{"horizontal_flip": true, "upsampling": "nearest_conv", "eps": 1e-08, "lr_schedule": "cosine"}
Rows from block 4 of a small image denoising model, named by matrix and row number. Each number is 50 + 10 x the weight over its row's rms, rounded and kept within 0 to 99. All counts start at 0. After the name is the row's rms in percent of the matrix's.
After each channel's rows are labels from the 100 images, of 14976, where the channel reaches its highest value: "lies over" is the class under the peak; "strongest on" is what is common among them. Only what is clearly more common there than usual is listed. The data: aerial photos of the United States (SatlasPretrain). In brackets: how many of the 100.
# conv: 3x3 conv (model.mid.0.conv.weight, 384x384x3x3, each kernel summed), inputs 192-287

conv.382 113:25 27 52 41 43 53 52 42 59 68 46 50 40 49 54 33 42 73 35 44 46 56 49 44 50 45 45 52 43 59 35 40 48 38 48 62 64 32 40 49 44 53 62 48 53 54 46 50 45 56 56 53 50 50 45 40 43 62 48 63 59 44 47 53 46 47 45 55 49 55 51 64 54 49 38 34 47 57 55 53 54 45 34 34 50 52 55 58 41 55 48 62 39 50 51 52
lies over: building (92)
strongest on: building (99)

conv.119 090:58 55 53 40 43 36 59 46 42 30 31 73 43 45 60 40 61 43 78 59 40 51 40 35 36 42 41 44 75 43 62 61 51 39 51 54 35 55 54 40 52 48 61 37 54 38 42 56 69 69 60 57 51 48 46 40 36 50 41 43 48 35 56 63 49 44 52 45 42 55 53 56 52 40 44 47 44 49 47 43 38 43 56 63 62 32 67 57 36 44 47 43 50 47 55 37
lies over: crop field (29)
strongest on: crop field (29)

conv.32 103:60 68 51 58 41 71 56 43 53 33 58 54 56 54 62 53 62 50 39 54 32 53 66 52 44 38 70 34 61 40 65 55 44 44 57 44 64 63 42 41 40 38 59 30 57 64 46 45 61 44 43 67 50 45 59 41 48 40 44 55 59 55 54 63 41 38 40 58 63 65 33 40 44 50 54 68 70 57 32 47 71 30 59 43 47 42 56 49 52 47 44 55 49 53 62 53
lies over: crop field (31)
strongest on: crop field (36)

conv.193 100:45 56 40 57 62 52 38 45 59 59 53 45 45 56 46 31 42 45 47 54 47 39 49 57 36 52 31 60 42 48 60 46 49 66 35 36 62 58 64 42 49 72 66 39 55 59 58 48 41 37 44 38 50 50 45 33 46 45 52 47 57 49 60 48 46 58 32 40 60 53 30 45 42 43 48 38 40 41 39 51 54 63 40 44 35 44 72 47 45 54 55 64 52 57 60 56
lies over: building (40)
strongest on: building (78)

conv.312 116:38 65 59 37 53 67 38 51 41 37 52 54 49 55 60 47 52 51 39 67 39 59 47 60 48 53 65 47 57 36 55 44 45 49 51 48 54 45 50 58 45 57 56 50 47 63 46 47 39 45 39 32 61 50 48 39 66 34 55 47 44 54 53 47 45 49 24 56 43 62 35 53 50 52 44 39 49 32 34 57 43 41 65 31 46 58 45 41 58 59 53 47 66 46 43 63
lies over: crop field (42)
strongest on: crop field (43)

conv.322 106:47 60 48 71 50 41 40 50 44 49 51 59 60 41 42 39 52 59 70 57 30 28 52 51 58 41 41 52 43 56 40 37 49 64 38 56 31 52 35 42 42 47 60 51 45 57 41 48 53 49 31 57 40 47 52 56 51 47 60 63 71 64 59 62 46 64 30 53 45 49 50 55 62 55 48 44 31 43 45 62 48 38 45 60 41 66 65 46 37 36 42 37 39 47 59 48
lies over: building (57)
strongest on: building (75)

conv.206 093:51 53 52 49 63 41 44 51 65 56 39 50 30 46 46 35 72 46 43 61 71 50 49 49 62 57 25 45 50 49 61 48 44 59 51 43 55 55 44 46 66 53 45 70 38 37 59 60 46 49 59 34 50 53 41 49 36 39 51 37 46 31 67 67 46 63 43 45 62 69 57 52 36 55 40 50 35 22 65 52 35 65 68 33 55 53 46 59 64 46 64 54 65 61 43 66
lies over: crop field (27)
strongest on: crop field (27)

conv.309 098:53 53 52 44 34 63 40 55 44 58 44 40 53 55 60 34 56 58 48 53 54 54 46 33 60 71 61 47 50 63 62 42 27 62 48 44 51 60 49 38 35 39 57 60 62 44 60 56 55 36 39 70 42 60 45 46 54 60 45 37 46 41 55 41 44 54 55 68 55 29 36 38 69 65 50 55 47 46 59 47 56 64 73 39 50 61 38 59 64 54 62 53 36 44 58 47
lies over: building (58)
strongest on: building (78)

conv.51 088:44 50 62 40 83 75 68 47 43 31 52 45 50 72 61 45 47 44 71 48 60 49 58 31 40 51 42 40 44 44 57 45 51 48 51 36 46 63 43 49 47 54 35 40 58 45 44 29 48 60 56 55 63 46 40 43 42 55 62 49 44 37 32 49 46 45 44 51 42 48 44 48 46 45 33 49 42 36 26 34 46 46 51 57 60 49 55 49 58 54 55 52 44 47 52 60
lies over: building (34)
strongest on: building (79)

conv.172 093:41 49 51 53 68 44 36 50 39 42 38 44 52 49 48 50 61 56 57 38 58 45 47 51 58 56 30 43 46 63 54 53 41 55 44 43 63 49 59 52 65 55 50 34 58 47 64 53 58 54 52 49 58 40 41 37 43 47 54 48 60 41 58 55 43 57 55 42 29 34 58 47 50 61 47 47 50 67 45 45 71 51 45 41 49 60 53 60 57 50 50 55 48 61 37 61
lies over: crop field (38)
strongest on: crop field (40)

conv.374 088:51 32 58 40 36 48 38 55 67 47 63 52 37 56 42 50 30 45 40 57 32 58 50 37 57 59 48 49 63 47 30 40 43 43 41 56 50 33 63 45 38 53 42 39 33 62 60 58 41 53 61 57 52 59 43 54 43 58 64 48 55 29 70 54 44 36 41 59 53 70 70 54 54 36 71 42 46 35 46 48 60 47 52 62 30 36 46 48 50 56 53 37 44 45 55 39
lies over: building (42)
strongest on: building (85)

conv.93 101:59 47 59 40 72 53 57 60 77 46 29 64 42 58 36 50 55 49 39 52 49 42 65 42 45 52 32 49 44 54 57 38 40 49 39 57 49 19 54 48 58 54 47 62 53 51 70 50 57 45 57 42 52 31 56 49 41 68 66 40 52 47 55 61 34 56 54 35 53 48 55 55 46 38 47 68 33 48 56 63 57 55 39 62 52 41 59 46 51 44 40 45 48 53 60 43
lies over: building (69)
strongest on: building (84)

conv.90 096:63 56 45 54 50 60 64 32 49 28 31 67 67 42 44 44 45 46 45 55 21 54 61 74 61 43 39 58 42 43 47 54 68 52 52 53 46 55 50 54 62 66 41 53 61 60 58 61 57 54 44 49 28 42 54 60 53 29 60 43 39 46 57 53 28 62 36 60 45 43 38 58 47 60 51 59 50 43 50 61 62 45 37 46 55 62 50 43 51 30 60 54 62 58 51 49
lies over: building (26)
strongest on: building (71)

conv.61 086:43 64 54 43 49 44 45 41 56 49 44 46 53 50 37 56 49 65 57 48 39 53 48 57 41 48 47 49 53 56 44 35 36 50 42 53 57 65 57 49 46 66 52 62 46 59 58 51 54 55 51 70 43 54 42 56 61 54 47 49 39 55 59 44 39 44 47 55 63 45 41 46 56 52 42 57 43 36 64 22 47 35 67 42 58 61 38 67 58 61 57 44 57 61 58 59
lies over: building (37)
strongest on: building (79)

conv.163 101:58 29 45 41 51 40 53 38 51 58 43 52 55 37 52 35 45 56 45 44 56 51 58 40 68 56 39 57 53 50 73 63 40 51 37 61 53 47 52 41 55 61 40 61 25 61 52 39 51 51 49 46 51 44 76 49 62 52 48 51 46 57 59 42 56 34 46 49 54 63 54 45 52 44 54 37 46 53 51 69 66 53 47 60 63 59 57 45 37 46 45 54 33 63 45 63
lies over: building (38)
strongest on: building (89)

conv.213 097:48 43 54 51 54 60 36 55 62 46 57 43 33 55 52 54 51 41 60 48 55 40 48 50 26 67 43 55 32 51 47 42 17 27 50 65 52 45 53 60 35 33 33 54 58 60 44 42 36 48 56 65 61 44 39 38 38 41 47 33 47 64 45 54 59 48 64 50 53 55 48 47 45 38 55 28 46 65 52 31 53 41 46 44 70 48 56 33 45 34 41 62 52 53 59 59
lies over: building (63)
strongest on: building (87)

conv.131 110:54 62 49 48 48 61 53 53 48 61 53 47 51 61 45 47 45 33 48 47 46 50 31 53 37 31 56 64 35 21 50 48 53 58 31 56 50 63 47 70 45 54 44 60 53 40 45 39 53 46 36 49 66 34 40 56 38 53 61 64 50 58 46 40 41 57 34 68 42 55 51 43 48 48 56 60 52 37 31 56 41 41 45 49 69 56 59 45 54 51 47 62 71 55 46 66
lies over: building (37)
strongest on: building (77)

conv.169 104:60 53 39 57 50 55 55 41 36 43 53 51 71 54 48 53 59 42 40 65 50 36 31 31 46 58 45 24 33 47 46 49 48 44 63 59 41 60 44 61 48 22 55 40 63 40 34 42 49 62 47 42 45 49 61 43 58 39 55 58 62 53 67 46 48 61 53 34 34 48 47 51 55 45 52 37 58 50 61 53 55 41 43 37 56 69 57 54 39 40 43 55 41 48 38 59
lies over: crop field (26)
strongest on: crop field (28)

conv.355 103:56 58 64 53 61 55 56 41 75 35 62 46 51 46 40 54 66 61 49 41 43 56 40 48 44 57 40 50 60 67 35 47 49 38 55 69 50 46 53 48 58 47 31 66 51 71 51 41 52 45 65 35 52 38 61 45 63 61 52 48 56 58 55 38 45 40 47 67 59 65 27 48 39 46 54 47 41 60 56 41 63 41 54 52 63 60 57 57 47 25 37 54 41 52 57 60
lies over: building (61)
strongest on: building (87)

conv.158 099:54 58 45 47 53 34 31 40 62 45 35 47 37 56 49 49 54 64 67 36 36 47 54 43 46 35 75 57 37 49 28 53 42 60 55 43 73 32 65 51 53 49 60 58 29 46 63 19 35 58 63 46 43 65 46 52 66 52 51 42 56 54 52 45 36 47 48 43 41 40 46 48 53 53 28 48 57 53 52 52 64 46 58 48 54 36 56 44 51 64 47 46 58 58 47 35
lies over: building (50)
strongest on: building (83)

conv.208 103:54 53 63 48 71 38 57 62 50 45 56 59 47 62 42 64 47 28 53 54 61 57 50 53 41 48 26 58 35 50 44 41 50 48 59 50 49 42 58 32 76 44 46 47 45 50 50 49 54 64 65 52 63 63 52 52 39 42 59 35 57 39 71 38 44 53 53 54 65 47 49 58 57 35 60 62 33 44 56 53 63 52 46 47 49 42 51 58 47 31 60 45 47 61 29 59
lies over: crop field (31)
strongest on: crop field (34)

conv.97 139:49 40 49 36 37 64 53 54 61 66 67 28 54 58 55 42 55 62 51 53 66 59 61 42 49 38 62 58 48 29 42 56 40 44 57 55 38 36 43 49 60 65 42 53 43 54 51 54 58 47 33 42 61 51 49 59 47 46 50 55 38 46 70 71 62 52 59 69 51 38 49 49 48 43 55 44 57 51 60 46 36 36 49 38 39 46 51 70 58 46 53 57 54 42 60 49
lies over: building (49)
strongest on: building (83)

conv.199 104:68 36 66 45 55 50 56 46 47 65 50 43 44 57 61 77 50 49 27 50 30 56 57 66 55 59 69 60 59 41 54 60 37 59 28 43 47 39 38 38 48 54 56 49 50 55 55 47 51 53 53 30 53 47 39 59 49 36 42 42 50 32 57 51 30 52 61 60 54 39 69 46 49 50 53 49 56 42 47 67 36 34 54 41 46 63 41 47 57 65 55 38 69 38 46 54
lies over: building (45)
strongest on: building (81)

conv.57 101:66 45 58 52 50 67 53 51 52 56 59 54 44 32 52 44 61 54 49 40 60 39 41 56 54 64 48 49 48 41 50 61 45 47 40 52 44 57 43 47 58 50 40 53 46 63 47 54 54 49 32 49 64 52 38 42 39 40 43 52 73 41 65 55 26 61 48 38 49 47 46 37 56 35 48 61 46 62 23 64 68 35 33 63 65 26 39 59 49 57 33 55 42 52 50 36
lies over: building (32)
strongest on: building (83)

conv.321 095:59 44 72 48 61 52 50 44 31 54 42 53 55 49 61 55 46 39 52 52 50 41 59 41 37 30 39 52 46 45 67 61 43 49 47 64 57 57 40 50 61 46 49 29 54 66 68 50 43 40 57 44 59 35 33 63 46 34 42 71 44 44 53 63 53 57 47 46 46 47 45 55 47 27 40 57 43 43 45 50 47 27 48 45 69 47 51 44 36 60 58 39 42 41 52 67
lies over: crop field (33)
strongest on: crop field (37)

conv.116 094:66 51 51 48 53 56 37 44 52 67 57 41 55 48 52 45 47 49 53 38 46 52 54 64 50 50 61 56 44 36 56 57 40 55 45 44 55 50 51 54 56 35 41 48 65 56 58 49 48 44 38 41 64 61 41 39 28 34 62 46 51 57 38 39 41 53 46 53 55 57 38 61 43 59 48 36 42 64 45 76 46 38 31 45 51 66 51 35 39 50 50 45 48 34 40 52
lies over: building (33)
strongest on: building (85)

conv.22 113:53 49 54 49 64 61 59 49 58 39 45 41 50 61 58 57 58 44 40 69 59 44 43 38 38 51 40 45 49 50 50 51 51 48 44 62 55 49 34 41 41 49 54 63 36 53 71 51 44 45 48 53 56 65 38 30 48 54 49 39 34 50 53 59 50 45 43 67 51 47 43 43 44 39 60 50 34 41 47 66 69 38 62 46 43 58 34 60 54 39 62 70 62 61 49 39
lies over: building (53)
strongest on: building (90)

conv.299 091:69 56 60 53 48 48 35 25 49 53 51 49 34 58 51 52 58 55 66 52 43 43 58 54 57 37 62 56 56 53 47 38 49 36 56 49 68 65 52 46 54 55 37 65 49 38 46 33 55 70 31 67 56 60 45 45 35 53 63 31 50 50 48 63 42 56 52 56 46 51 34 49 54 76 58 37 42 63 60 52 42 33 38 57 48 47 54 49 61 48 44 48 55 33 47 36
lies over: building (41)
strongest on: building (71)

conv.63 104:61 44 54 46 43 58 59 48 51 37 71 41 36 27 53 63 51 38 47 47 53 27 34 51 56 52 38 50 51 64 45 49 48 49 56 48 54 35 46 56 46 54 37 23 38 45 73 46 58 46 49 51 50 49 40 31 47 37 48 48 33 48 36 49 40 61 45 53 61 50 74 50 38 42 50 48 52 38 59 61 72 46 37 68 61 57 48 60 69 49 47 45 62 68 64 46
lies over: building (25)
strongest on: building (72)

conv.85 108:35 40 46 39 55 45 78 55 50 51 48 56 48 53 55 52 59 50 48 63 36 65 44 69 40 54 60 66 57 31 49 65 42 58 54 45 51 40 54 54 48 38 63 38 29 46 52 39 59 62 54 60 36 51 27 60 66 45 30 44 58 50 46 54 36 46 46 53 46 44 61 64 31 24 58 47 52 55 49 55 60 61 52 52 52 42 54 52 57 49 31 60 46 50 50 40
lies over: building (36)
strongest on: building (75)

conv.231 114:47 38 54 47 39 59 45 48 40 54 44 55 61 59 53 43 56 23 56 70 27 45 51 57 39 35 59 37 59 48 45 48 42 51 48 64 56 53 71 51 44 41 54 38 60 43 32 53 69 56 53 47 47 58 63 44 41 67 55 47 64 55 63 54 47 54 36 54 38 39 53 54 57 44 34 74 53 40 36 43 57 42 52 46 68 53 58 48 41 68 46 57 50 62 25 53
lies over: crop field (53)
strongest on: crop field (55)

conv.305 095:55 46 39 57 59 45 29 62 41 39 35 49 50 72 37 71 29 67 48 57 62 45 49 51 49 68 54 36 57 48 59 69 35 46 32 54 56 35 40 55 53 48 53 46 46 55 52 50 40 52 23 52 71 43 60 50 64 54 58 54 38 42 59 68 59 54 55 58 47 50 58 55 68 46 58 61 49 49 43 62 65 48 39 49 41 57 55 64 59 67 41 49 40 43 61 39
lies over: crop field (27)
strongest on: crop field (30)

conv.209 091:50 49 49 58 59 60 50 36 51 67 65 39 54 44 55 46 45 52 47 41 53 46 42 53 40 35 51 42 61 38 65 53 68 52 26 61 51 67 42 48 52 59 38 47 55 66 25 65 56 20 34 57 42 34 66 36 57 54 49 59 62 59 50 54 64 50 53 38 55 59 45 61 41 58 54 65 57 60 54 70 66 53 54 35 58 52 65 37 45 62 51 61 51 51 32 57
lies over: building (36)
strongest on: building (80)

conv.205 106:44 40 72 46 50 59 50 47 52 52 28 52 49 45 53 40 51 61 44 46 40 38 54 45 46 52 39 52 61 29 44 61 31 44 23 46 72 48 53 64 37 40 48 44 42 50 55 47 52 57 33 67 47 43 47 40 49 41 39 58 47 43 67 55 46 38 53 39 71 48 63 38 35 38 42 41 55 59 56 33 46 39 60 56 17 46 40 59 68 40 43 61 41 46 52 50
lies over: building (50)
strongest on: building (78)