config.toml
arch = "unet"
model = "image denoising model"
dataset = "aerial photos of the United States (SatlasPretrain)"
train_examples = 101725
image_size = 32
crop_scale_min = 1
horizontal_flip = true
translate = 0.06
color_jitter = 0.2
task = "denoising"
loss = "l1"
noise_std = 0.4
norm = "groupnorm"
hidden_act = "relu"
weight_standardization = false
channel_attention = "se"
widths = [96, 192, 384]
blocks_per_level = 2
block = "plain"
attention = false
upsampling = "nearest_conv"
init = "xavier_uniform"
optimizer = "soap"
beta2 = 0.95
learning_rate = 0.0015
beta1 = 0.95
shampoo_beta = 0.95
eps = 1e-08
precondition_frequency = 25
max_precond_dim = 512
merge_dims = false
one_sided = false
adamw_lr_other_params = 0.001
max_steps = 16900
batch_size = 128
epochs = 21.3
lr_schedule = "cosine"
final_lr_fraction = 0.01
warmup_steps = 500
weight_decay = 0.1
adamw_weight_decay_other_params = 0
Rows from block 5, named by matrix and row number. Each number is 128 + 32 x the weight over its row's rms, rounded and kept within 0 to 255. All counts start at 0. Numbers have three digits each. After the name is the row's rms in percent of the matrix's.
# conv: 3x3 conv (model.mid.1.conv.weight, 384x384x3x3), inputs 275-285, a 3x3 kernel for each
conv.139 099:141178177147109186159089164119168133126144169179154144187128102164072118150094129115155129151129112113104117137112134088090115144076145115109114102144108126124075130107133065060175166178116107097103179128141103200174201186075099170104095145166110094111088149113153135118194121146103080151108152139
conv.140 099:131179147081150150126142104172154170167128152124142166099118104174098119101136119137072104109067145120132161140166119162154150079081126121140174115171128152145133141069103159074100133153078124136152125081117148123127162124115169161128093162101114096111163181140144096098161149104129088142117125124
conv.141 087:157105122129118187136107150147166123129179190165146116147132079096180109154177142131158092105104086088170128168154148193185152203164160141150131132120145133045118124147094173138138157117117083109116134160171155098067141137154119044071141110115131159151100143110124114151166141120106114131045124137
conv.142 091:141109084105132078130123150154132135125093094128123129127136125073137174087138154096132136107111076182176134121202177075098141148117097171116132146122117140134097130110165041082156183164140123113120081156104166127107117115116081108091200101159130133151107106122099139103091138191128150128094145081
conv.143 108:132099154103154198085140161147130112094128146126148144145152096141093162075160095124081096151143129089126137105115153138101095129113135093066144076121086078156086154140099107110103118085092116121114134166111135080102122124111094140030154164083132119117134145123141109113057134040076117127142071091
conv.144 124:106150155134091133141141109108186134104175177127146108155151110128127117101177119079180175142113154145116173125107131135120126124140128097178120048113107118087138143152109125148086142138142130068152125145103164126080023106090134034112109114090170125122161140170124099120116130127137184176159133078
conv.145 102:155132099123119105113184143108120119180070085140157118133139148155108111076142123116116177211255172097083116124096111151114119144166123171130151106117182123153156122142137125120082133113127127065066050062059126142100083102154096221050141024112131117127130141121132122114136118153125170154135152073
conv.146 096:131149138188117116145133130154106150149153144136125169140086106134139119114121162083103145124150074157127144116124088100066150116130091170109059115099109065140118098106117111158086117105144110141187133147092106094178104123166124164123186101145150108124090128075118098142105117190118132110076076104
conv.147 094:118201124118252144143138139118139095173066109201172146086147112123078129165095080087132172133046113105165124113126133117129118115104105124138091145081072161153129083108103148146133169091136087160117133142149131123177080149138124137095120177117103121098118109140138106093154154098151085101130104156
conv.148 123:124077189143106062134133122120090094162085068145195161106102072151113116117098127157164163128200157124132150142141099145114108128107103155115121063204146119103128138132172098113153117108139143193148131160117123148091100059115104111120173091088142108098147109163133074113109095132101050078106050127
conv.149 086:129082166130095153101165151115198137127148176115095130171159069147110110152134114128143140142111104145201137145124095139126147136144143115083159163109113076074108167098152118169135135083100067110209097074101160114095169146094145104145126144127123042126123027117138109171109142074167187129141162144
conv.150 087:154135111108186121190129120144101098084127128108143124144155104153132082096161079138177123073093179088137128161166183185183182229115148109104139114097127161093098136149132126095121128149141158165107112101136097108066155132088135092092134139109128115131164136148143204156113157139146197084148086111
conv.151 097:090155163086117150152101133107104092125120093154174152131136117111139083128159106153110116099136167131105153156118131162120122175134111096090132124163140127142092115168217115152125114097098124124123161104175096081178168136114172176049169104172083124151055133142192162175149146109105075135123121123
conv.152 102:134136084137123147143118122099140112133126129123102151107120129115151111112154111129111102114087068122135131089149121150190120152110043119113067139140095157130126196143177058134165126104151115117148101132150120123137115147117117168102139140132147108056122083109145130136066107067103160117189171064
conv.153 100:089115152087157148067092164104121184109179103151111136076156150127197077153208149131115108105095113155097081129097076106123083078116089187110092117156122149166154108125113113113145114107092128091128058163094097137093092124057154111113182132109122174145124155115131104130126055198172107159157106119
conv.154 105:148128124103145096121102172191117099141111128106111148086136166107156157135145104138119177098175112133139137115150185152101111150148100169123096089162092188138086132193161148168179113095145120103128106116124110116129116127159116092152107113076104222121090022081058083106130102159147117199136116110
conv.155 088:087130156092120105103078132131184133097133159133103120154195122101087133159143152109045129086102080119090155141115035147129137107128151179144165125168142139113156156111155143108103181134126091011149093000058148104111143114149199167110132145133166149130161093142142165179144103121152145167168101145
conv.156 092:121118146140090144128146128131110156075117144090117135142107099135194153130120151081118115129151061172115071090097127113148085097115105113108100095101082141108042164126109177163181147160105134138113087112090160105138148154082126148073152128142082115137102097118178144147109115094151111120054106157
conv.157 093:136103108131123096146142108181074153130134173085184146101146109121147121129138147080075143056156129142158123144147114133082111100109098137072156155073153075189109175111143167125150154175119202137150132157131123089162076070176121145155160045105177137121141147124113111089123152092142086117138134118
conv.158 105:145166129151158085127203096117148081115093090159135179129115097118123123177181151119152104123088125140115170141147145149123163126155140196160174160121105128133102101151113175161156119115137131114146113109137162120135137095104095143151144147121096148098069098104120137106101128030000055120110117125
conv.159 098:110108138141106141106104166101117145092169119186162119106141119129072123115113119082079064151225109127170099107065126090120140144125091190173163103160131149114131100086094143174157116115108095107098081255158120112063148126116112048109198167117106140147139160121121159126182159128168089139132157126
conv.160 086:125171140147118143100129075100088062102080067104121118119182110124073144066068147139155118125139125113102121154109147067108143114132105140135142102099150149127186144124195155065056125150148121121084080038115163099087095100138255153144107110120115138105145122100109092029131121096178122104114088159
conv.161 100:107156099122095131102115127071125085164108164119146124141126133144131097120115140160114108162137206126135168102093112096099092116116105147126163118124131123097113114228125125148187089126071141147150128100090128160169170122100102119131095103171168124147131142127105155115144096062072104104104098111
conv.162 097:108114109116025041184130090163157138126160136091115123097132159111147069154105167138109128138173147142129181119185128114167201115079103106120162118119105147168103058132143255141116138136122095170144125138165142179148121142102124097127160122097106122162051140122143160114142130097106064114136106172
conv.163 115:154148130150096110178154099104073164110142141111147129162140155125126133118159123087099116095165069149121138112149129106050123156089057088163097132000162123108164123186128089119072194153117163127150142196147091166114144070142121137140177091101098142146172094112122107092089152131133109126134126134
conv.164 102:112114116096143062120130106193145161122143140121123144099066132153077131164106124151199133175106165146180183120124125154149144119087130110087092080091068092140080127081079133162118189146106130032107141143113114052088174128155153102062127207113136125148157102114118097152162142160133104165124178137
conv.165 093:106099149070045162134134096092126122078136080156103118082161122094109095099100091150159117215249128110118105076142181158093072145114108133150105165090131114084073132099120165132141112152123063105134135142120135144143058112112134090084140154087107092135128179121116157103147140075092128108161153094
conv.166 103:096199089165162093122136075146145121140093104123127095119122161106149121123108119124159138178203143132170122108145165083092119121164159108188138076120125110125084094129142081137119135110143112164166132147162142120127085119113095069063090092108101077160104157180165139110124074159092181086076077173
conv.167 094:107156098135110122128074156148136121084147110128102182154122150153075097127092177132135155087098185094150147106082076084080138137127116152095098096110134126213123188158138080058114142073100127154134101079079131060091120103170058123154176115147148140117068056082117073104089152191193162124133122145
conv.168 096:094067143114119103098132129196121206138178151120097112143157121154165080108121134128133133109152143159201116123158191129163165146147102096095112070112143134096059112103151187146146088165148143192132144145165112131159140082174079094046139179219052086100157131095085098139113130096116153075106120080
conv.169 104:132173085172140136162053155083112121174104147106172094113118134100175166140102089138129124125148116144119117096111084089038090086089111152135102152117110141088120098130099086092101127132110141189104099142173132042165115122117143049083114107117174069098082096118118154119109166126119230068239064124
conv.170 112:143112130138033149139126163136110153091118237083163062114129131141117077130155111138147214191127242140113122127108107122136132091144130137162139111098135149187171156123127114143125126098110089146117145170174151192140096098203204112100178028091120149155094096106105091133130131146184123139137109140
conv.171 106:109133154136117162163084149134111137161106092154090137139119116136111092178117084113125153155066180069126161073131156136104080120139144052088119072108101082137104121104089112051122119157112132114111192132109158081097114114160103108169151166072164118105127132122146143096112119133116144111111103072
conv.172 090:076124156071119127150118154154122171104162144153132099104143158152146148129193123094150112097187110135117106111081123105102078126185105121119109076173186112203105087104112124120095067113082145169118184255183137140117125131154130088159112100120135195086146145134099157154127177110098103191105136192
conv.173 085:169151138126171150169161088137136120173115157156084140106141116101156089153156109160099113109118034066083087134117088146208135168173155159183130085131144127135169129127129220182090131149142151138145132150134076098147116117081143162158119137164129140158175154187103142170147089106148116140077110086
conv.174 123:086134064086000017063099114106133125125126117129115153111141111169139142103154102117123106112099152122125091119095177176139120134173129139130141144102152121141116131168158162198188128156146126147168135113158096139126129132136113121126098129146136097139156145101117103107117095143068176139129137096
conv.175 096:122134124117103101076086147081158169087120094146083137099111124126114108144171144152109147123116105164122118099056048168154120138166163107129121144089084102120096085140133142138091098080098155117181134051113134134123126111119125146078135080126196181160131040101109182171141119069099119124094129150
conv.176 104:081215103042244139095124179118091125162113114161151135145093120138110167156110151143165195164109133132137145067146125090103136086056136070148139097094140128081119097116137129051190123124089115138049139144127126095101126110154104065086186127114142138124156090109135095116143130126135098071109089136
conv.177 105:107143090114141113140095162148122137142134135107149142147141097111159102157127091179144144155107088134196135156118186133140157139133099060069122073123152111106052157201150146120089111152145174164105164140150106135093100060076111027063098129137138141093159107161108118152092095092130081126091152084
conv.178 083:114134166160119104073115112076076164125105119132158182105156140108114138105127132109108131079103102142129147152122155109143119175154183109109116104156141123126129130156199194116088160125159136061083118049104119078109146165139181172112167169142111129110144127100109136084054133151171074113034172167
conv.179 110:131114102151158121129159096159169116131145142107163128087144139143123124098106058136158157159104151169100134110126147092079091103069086152080134093155105077171105158112137163133148125110165157100125136106150091077172101122122142132117130118121071178106084127130070131159149072119122094109165126119
conv.180 091:153122192156115124109132083145109175116143139130162121137194150114249124160198163095098086128200101089116129133149182107082155140128138168128164145158138113171099147138127114113110145162137161167118190203153091159120134151158151120164150121147110085095105145142129164099154095112117115146064141173
conv.181 097:103149109136181106097163083163104135107089103056173119130157119111156101113168124158112222149142212128122152109097129124174155127198187129162078160174059160156109138142166147169134106130120126166134165181211129156132069138193133155161115047044155201164146142140139065124134127068097083158110122115
conv.182 090:140111101085173138117153034118123149101075140136167135109093056086084104079191127161111126114100087122154133105162127113146167083103173109103136108150163129078078160150131143116190141152153157099176093110099142095121115149152117171238161135139167111177138170173099111094124137118111138083092105127
conv.183 094:108122063129100102088136086140133163148169103188182183170098143148082107103087114119177104141135156140172173152112064124157171102123132103068087084071052089070121106132114118108120142126123102106122190116153165162120037002002083064096087075084126115125110111150085094089063151080183119089144135118
conv.184 109:126228094182199116124133160143138112113147077116111135167121128122093143140083154156117137131085116110168125162117087131146065137154187126160150085115143092102101108108122110089116105112126147130122141168149147130151127113127115166120116174120212196159177132136164189193123075100110105187131141159
conv.185 085:128113132131124110166160138110091149141084101125086146066102095124075095151136124118108132126097139125165162107105144120133156109140112144142090103213138074116150092066105131104166105088088129141151149108148082117117141133119149122063114116112131192114141121123073053150137118149141133171087124083
conv.186 091:133062143150158147109145122123128072124127133108142084107099092065024147164098125157088131082121136120123128101139135156138160152114088080073093087121142183125151115096099104046076121083131132094096184120120157073165110166151196152153135106111088088109106088079142106090146149169138184153158096081
conv.187 095:110116114124100132136116137161134149108181160106122129107127107111142109129172159112099157095168155160204162168098116113176141119195108121126085165147146166158137082083145145099164148125118170134162140226109133153147122145146188141141092124135130148144115075170151126116127114174124115106150119116
conv.188 089:169097136094128117115106163107081096090111098130155152150113093139108082085112047137114119156145064140094059158114189127171109119121065183209133171173165143167173126079065068085083096103132102232143196255174076240145098158127084072097155192116161184144099108153086120191151100129056121218165187162
conv.189 102:094145139090050155115169085086109144128104095140143109117141098093080089109118113124104140154156140183205122074085112135056047132115049121126091129103068138076064149125144034050075131134125148124114076187128159120135073068100084000060134148144152138111081124110094108127091101090152123114098137075
conv.190 106:128206053116227045130205174185139102111156163145141133136154171125179102190150121107081132109114113110132119106086098178124123106157111123128139158174129128184136139148151130171150124129183125143130131212199129138056145116156137100115112090077135125144105092111185128119142111120112213126127104104
conv.191 098:163074099126133119110123083104149096086120126120090126119114092116046111130117031171139123097114155145136201094097137137111120105098112080106118054101064157102094131092108083049069153151179144141120132136111132136119101085053060001054131140188124135118102155153130158089204116074107172138097132115
conv.192 088:142171097093101137119118142130094125137115135113140131119073125121077135097070072163135140121155199116187141108107130094147162139090107112072151122119111109133146090142154217163124109128109138128157087091081135066131072128111172130155079122198139123138142153127119149161126112021120089119093059198
conv.193 089:166123170124077175139106205157140131136109123227117118105155139104126142099125151145154135125117163171145083096075102156125126086152110156154133104128125123096140093191208123144103163091119048110117113046087089108080147129084128146051065064101100114083115122115132155115127151107137194147076144216
conv.194 114:072197111096189159106145094107140144114131192159121168092185063133144031124188125126129132157175121127168095115113125126124090087124128102126136084127139116126064117086115164135093117144128071158126112153124176065102118122107093119094130109153061182172098197140130216154080113087045181047085143073
conv.195 100:084038149066037110089020116148124171129099099176058137123152161103147105087081111120117130130182108106098150164114122113130119099076124180063116126111135099148178158085127080086141154140119095089112111000122115096125129069181105156200152018123124107079098041103140075123196116115077118158146166158
conv.196 114:135140113133115156102110141151092140184148074139166112136109166132113076098169176103149142109113125143109110081131111095121113098246158131122102120168134118133113099111136156105134152136123097151086143136145149133118127098166133111126135140135155038131167088072109159087095124107150146141125098113
conv.197 101:117077188109060177138075163127130136162110181123115136170154090160075130116099100138155145120100145120136125155152136084108136129064131076141087098101121090122094127080106119152158158135141155138135112106145143128138144105119082090167168189160116081085150131182157124128166107125109045136110114231
conv.198 117:160101148120156140139169084111147138138106155152101167076088102094150117207087139137148152146119124086174138095126098093068056146156097143135173154135128123157150105146140151123148086113091100131137125124168118118081087125107123098129113089127083107143126164148060135181119125083128071141151080132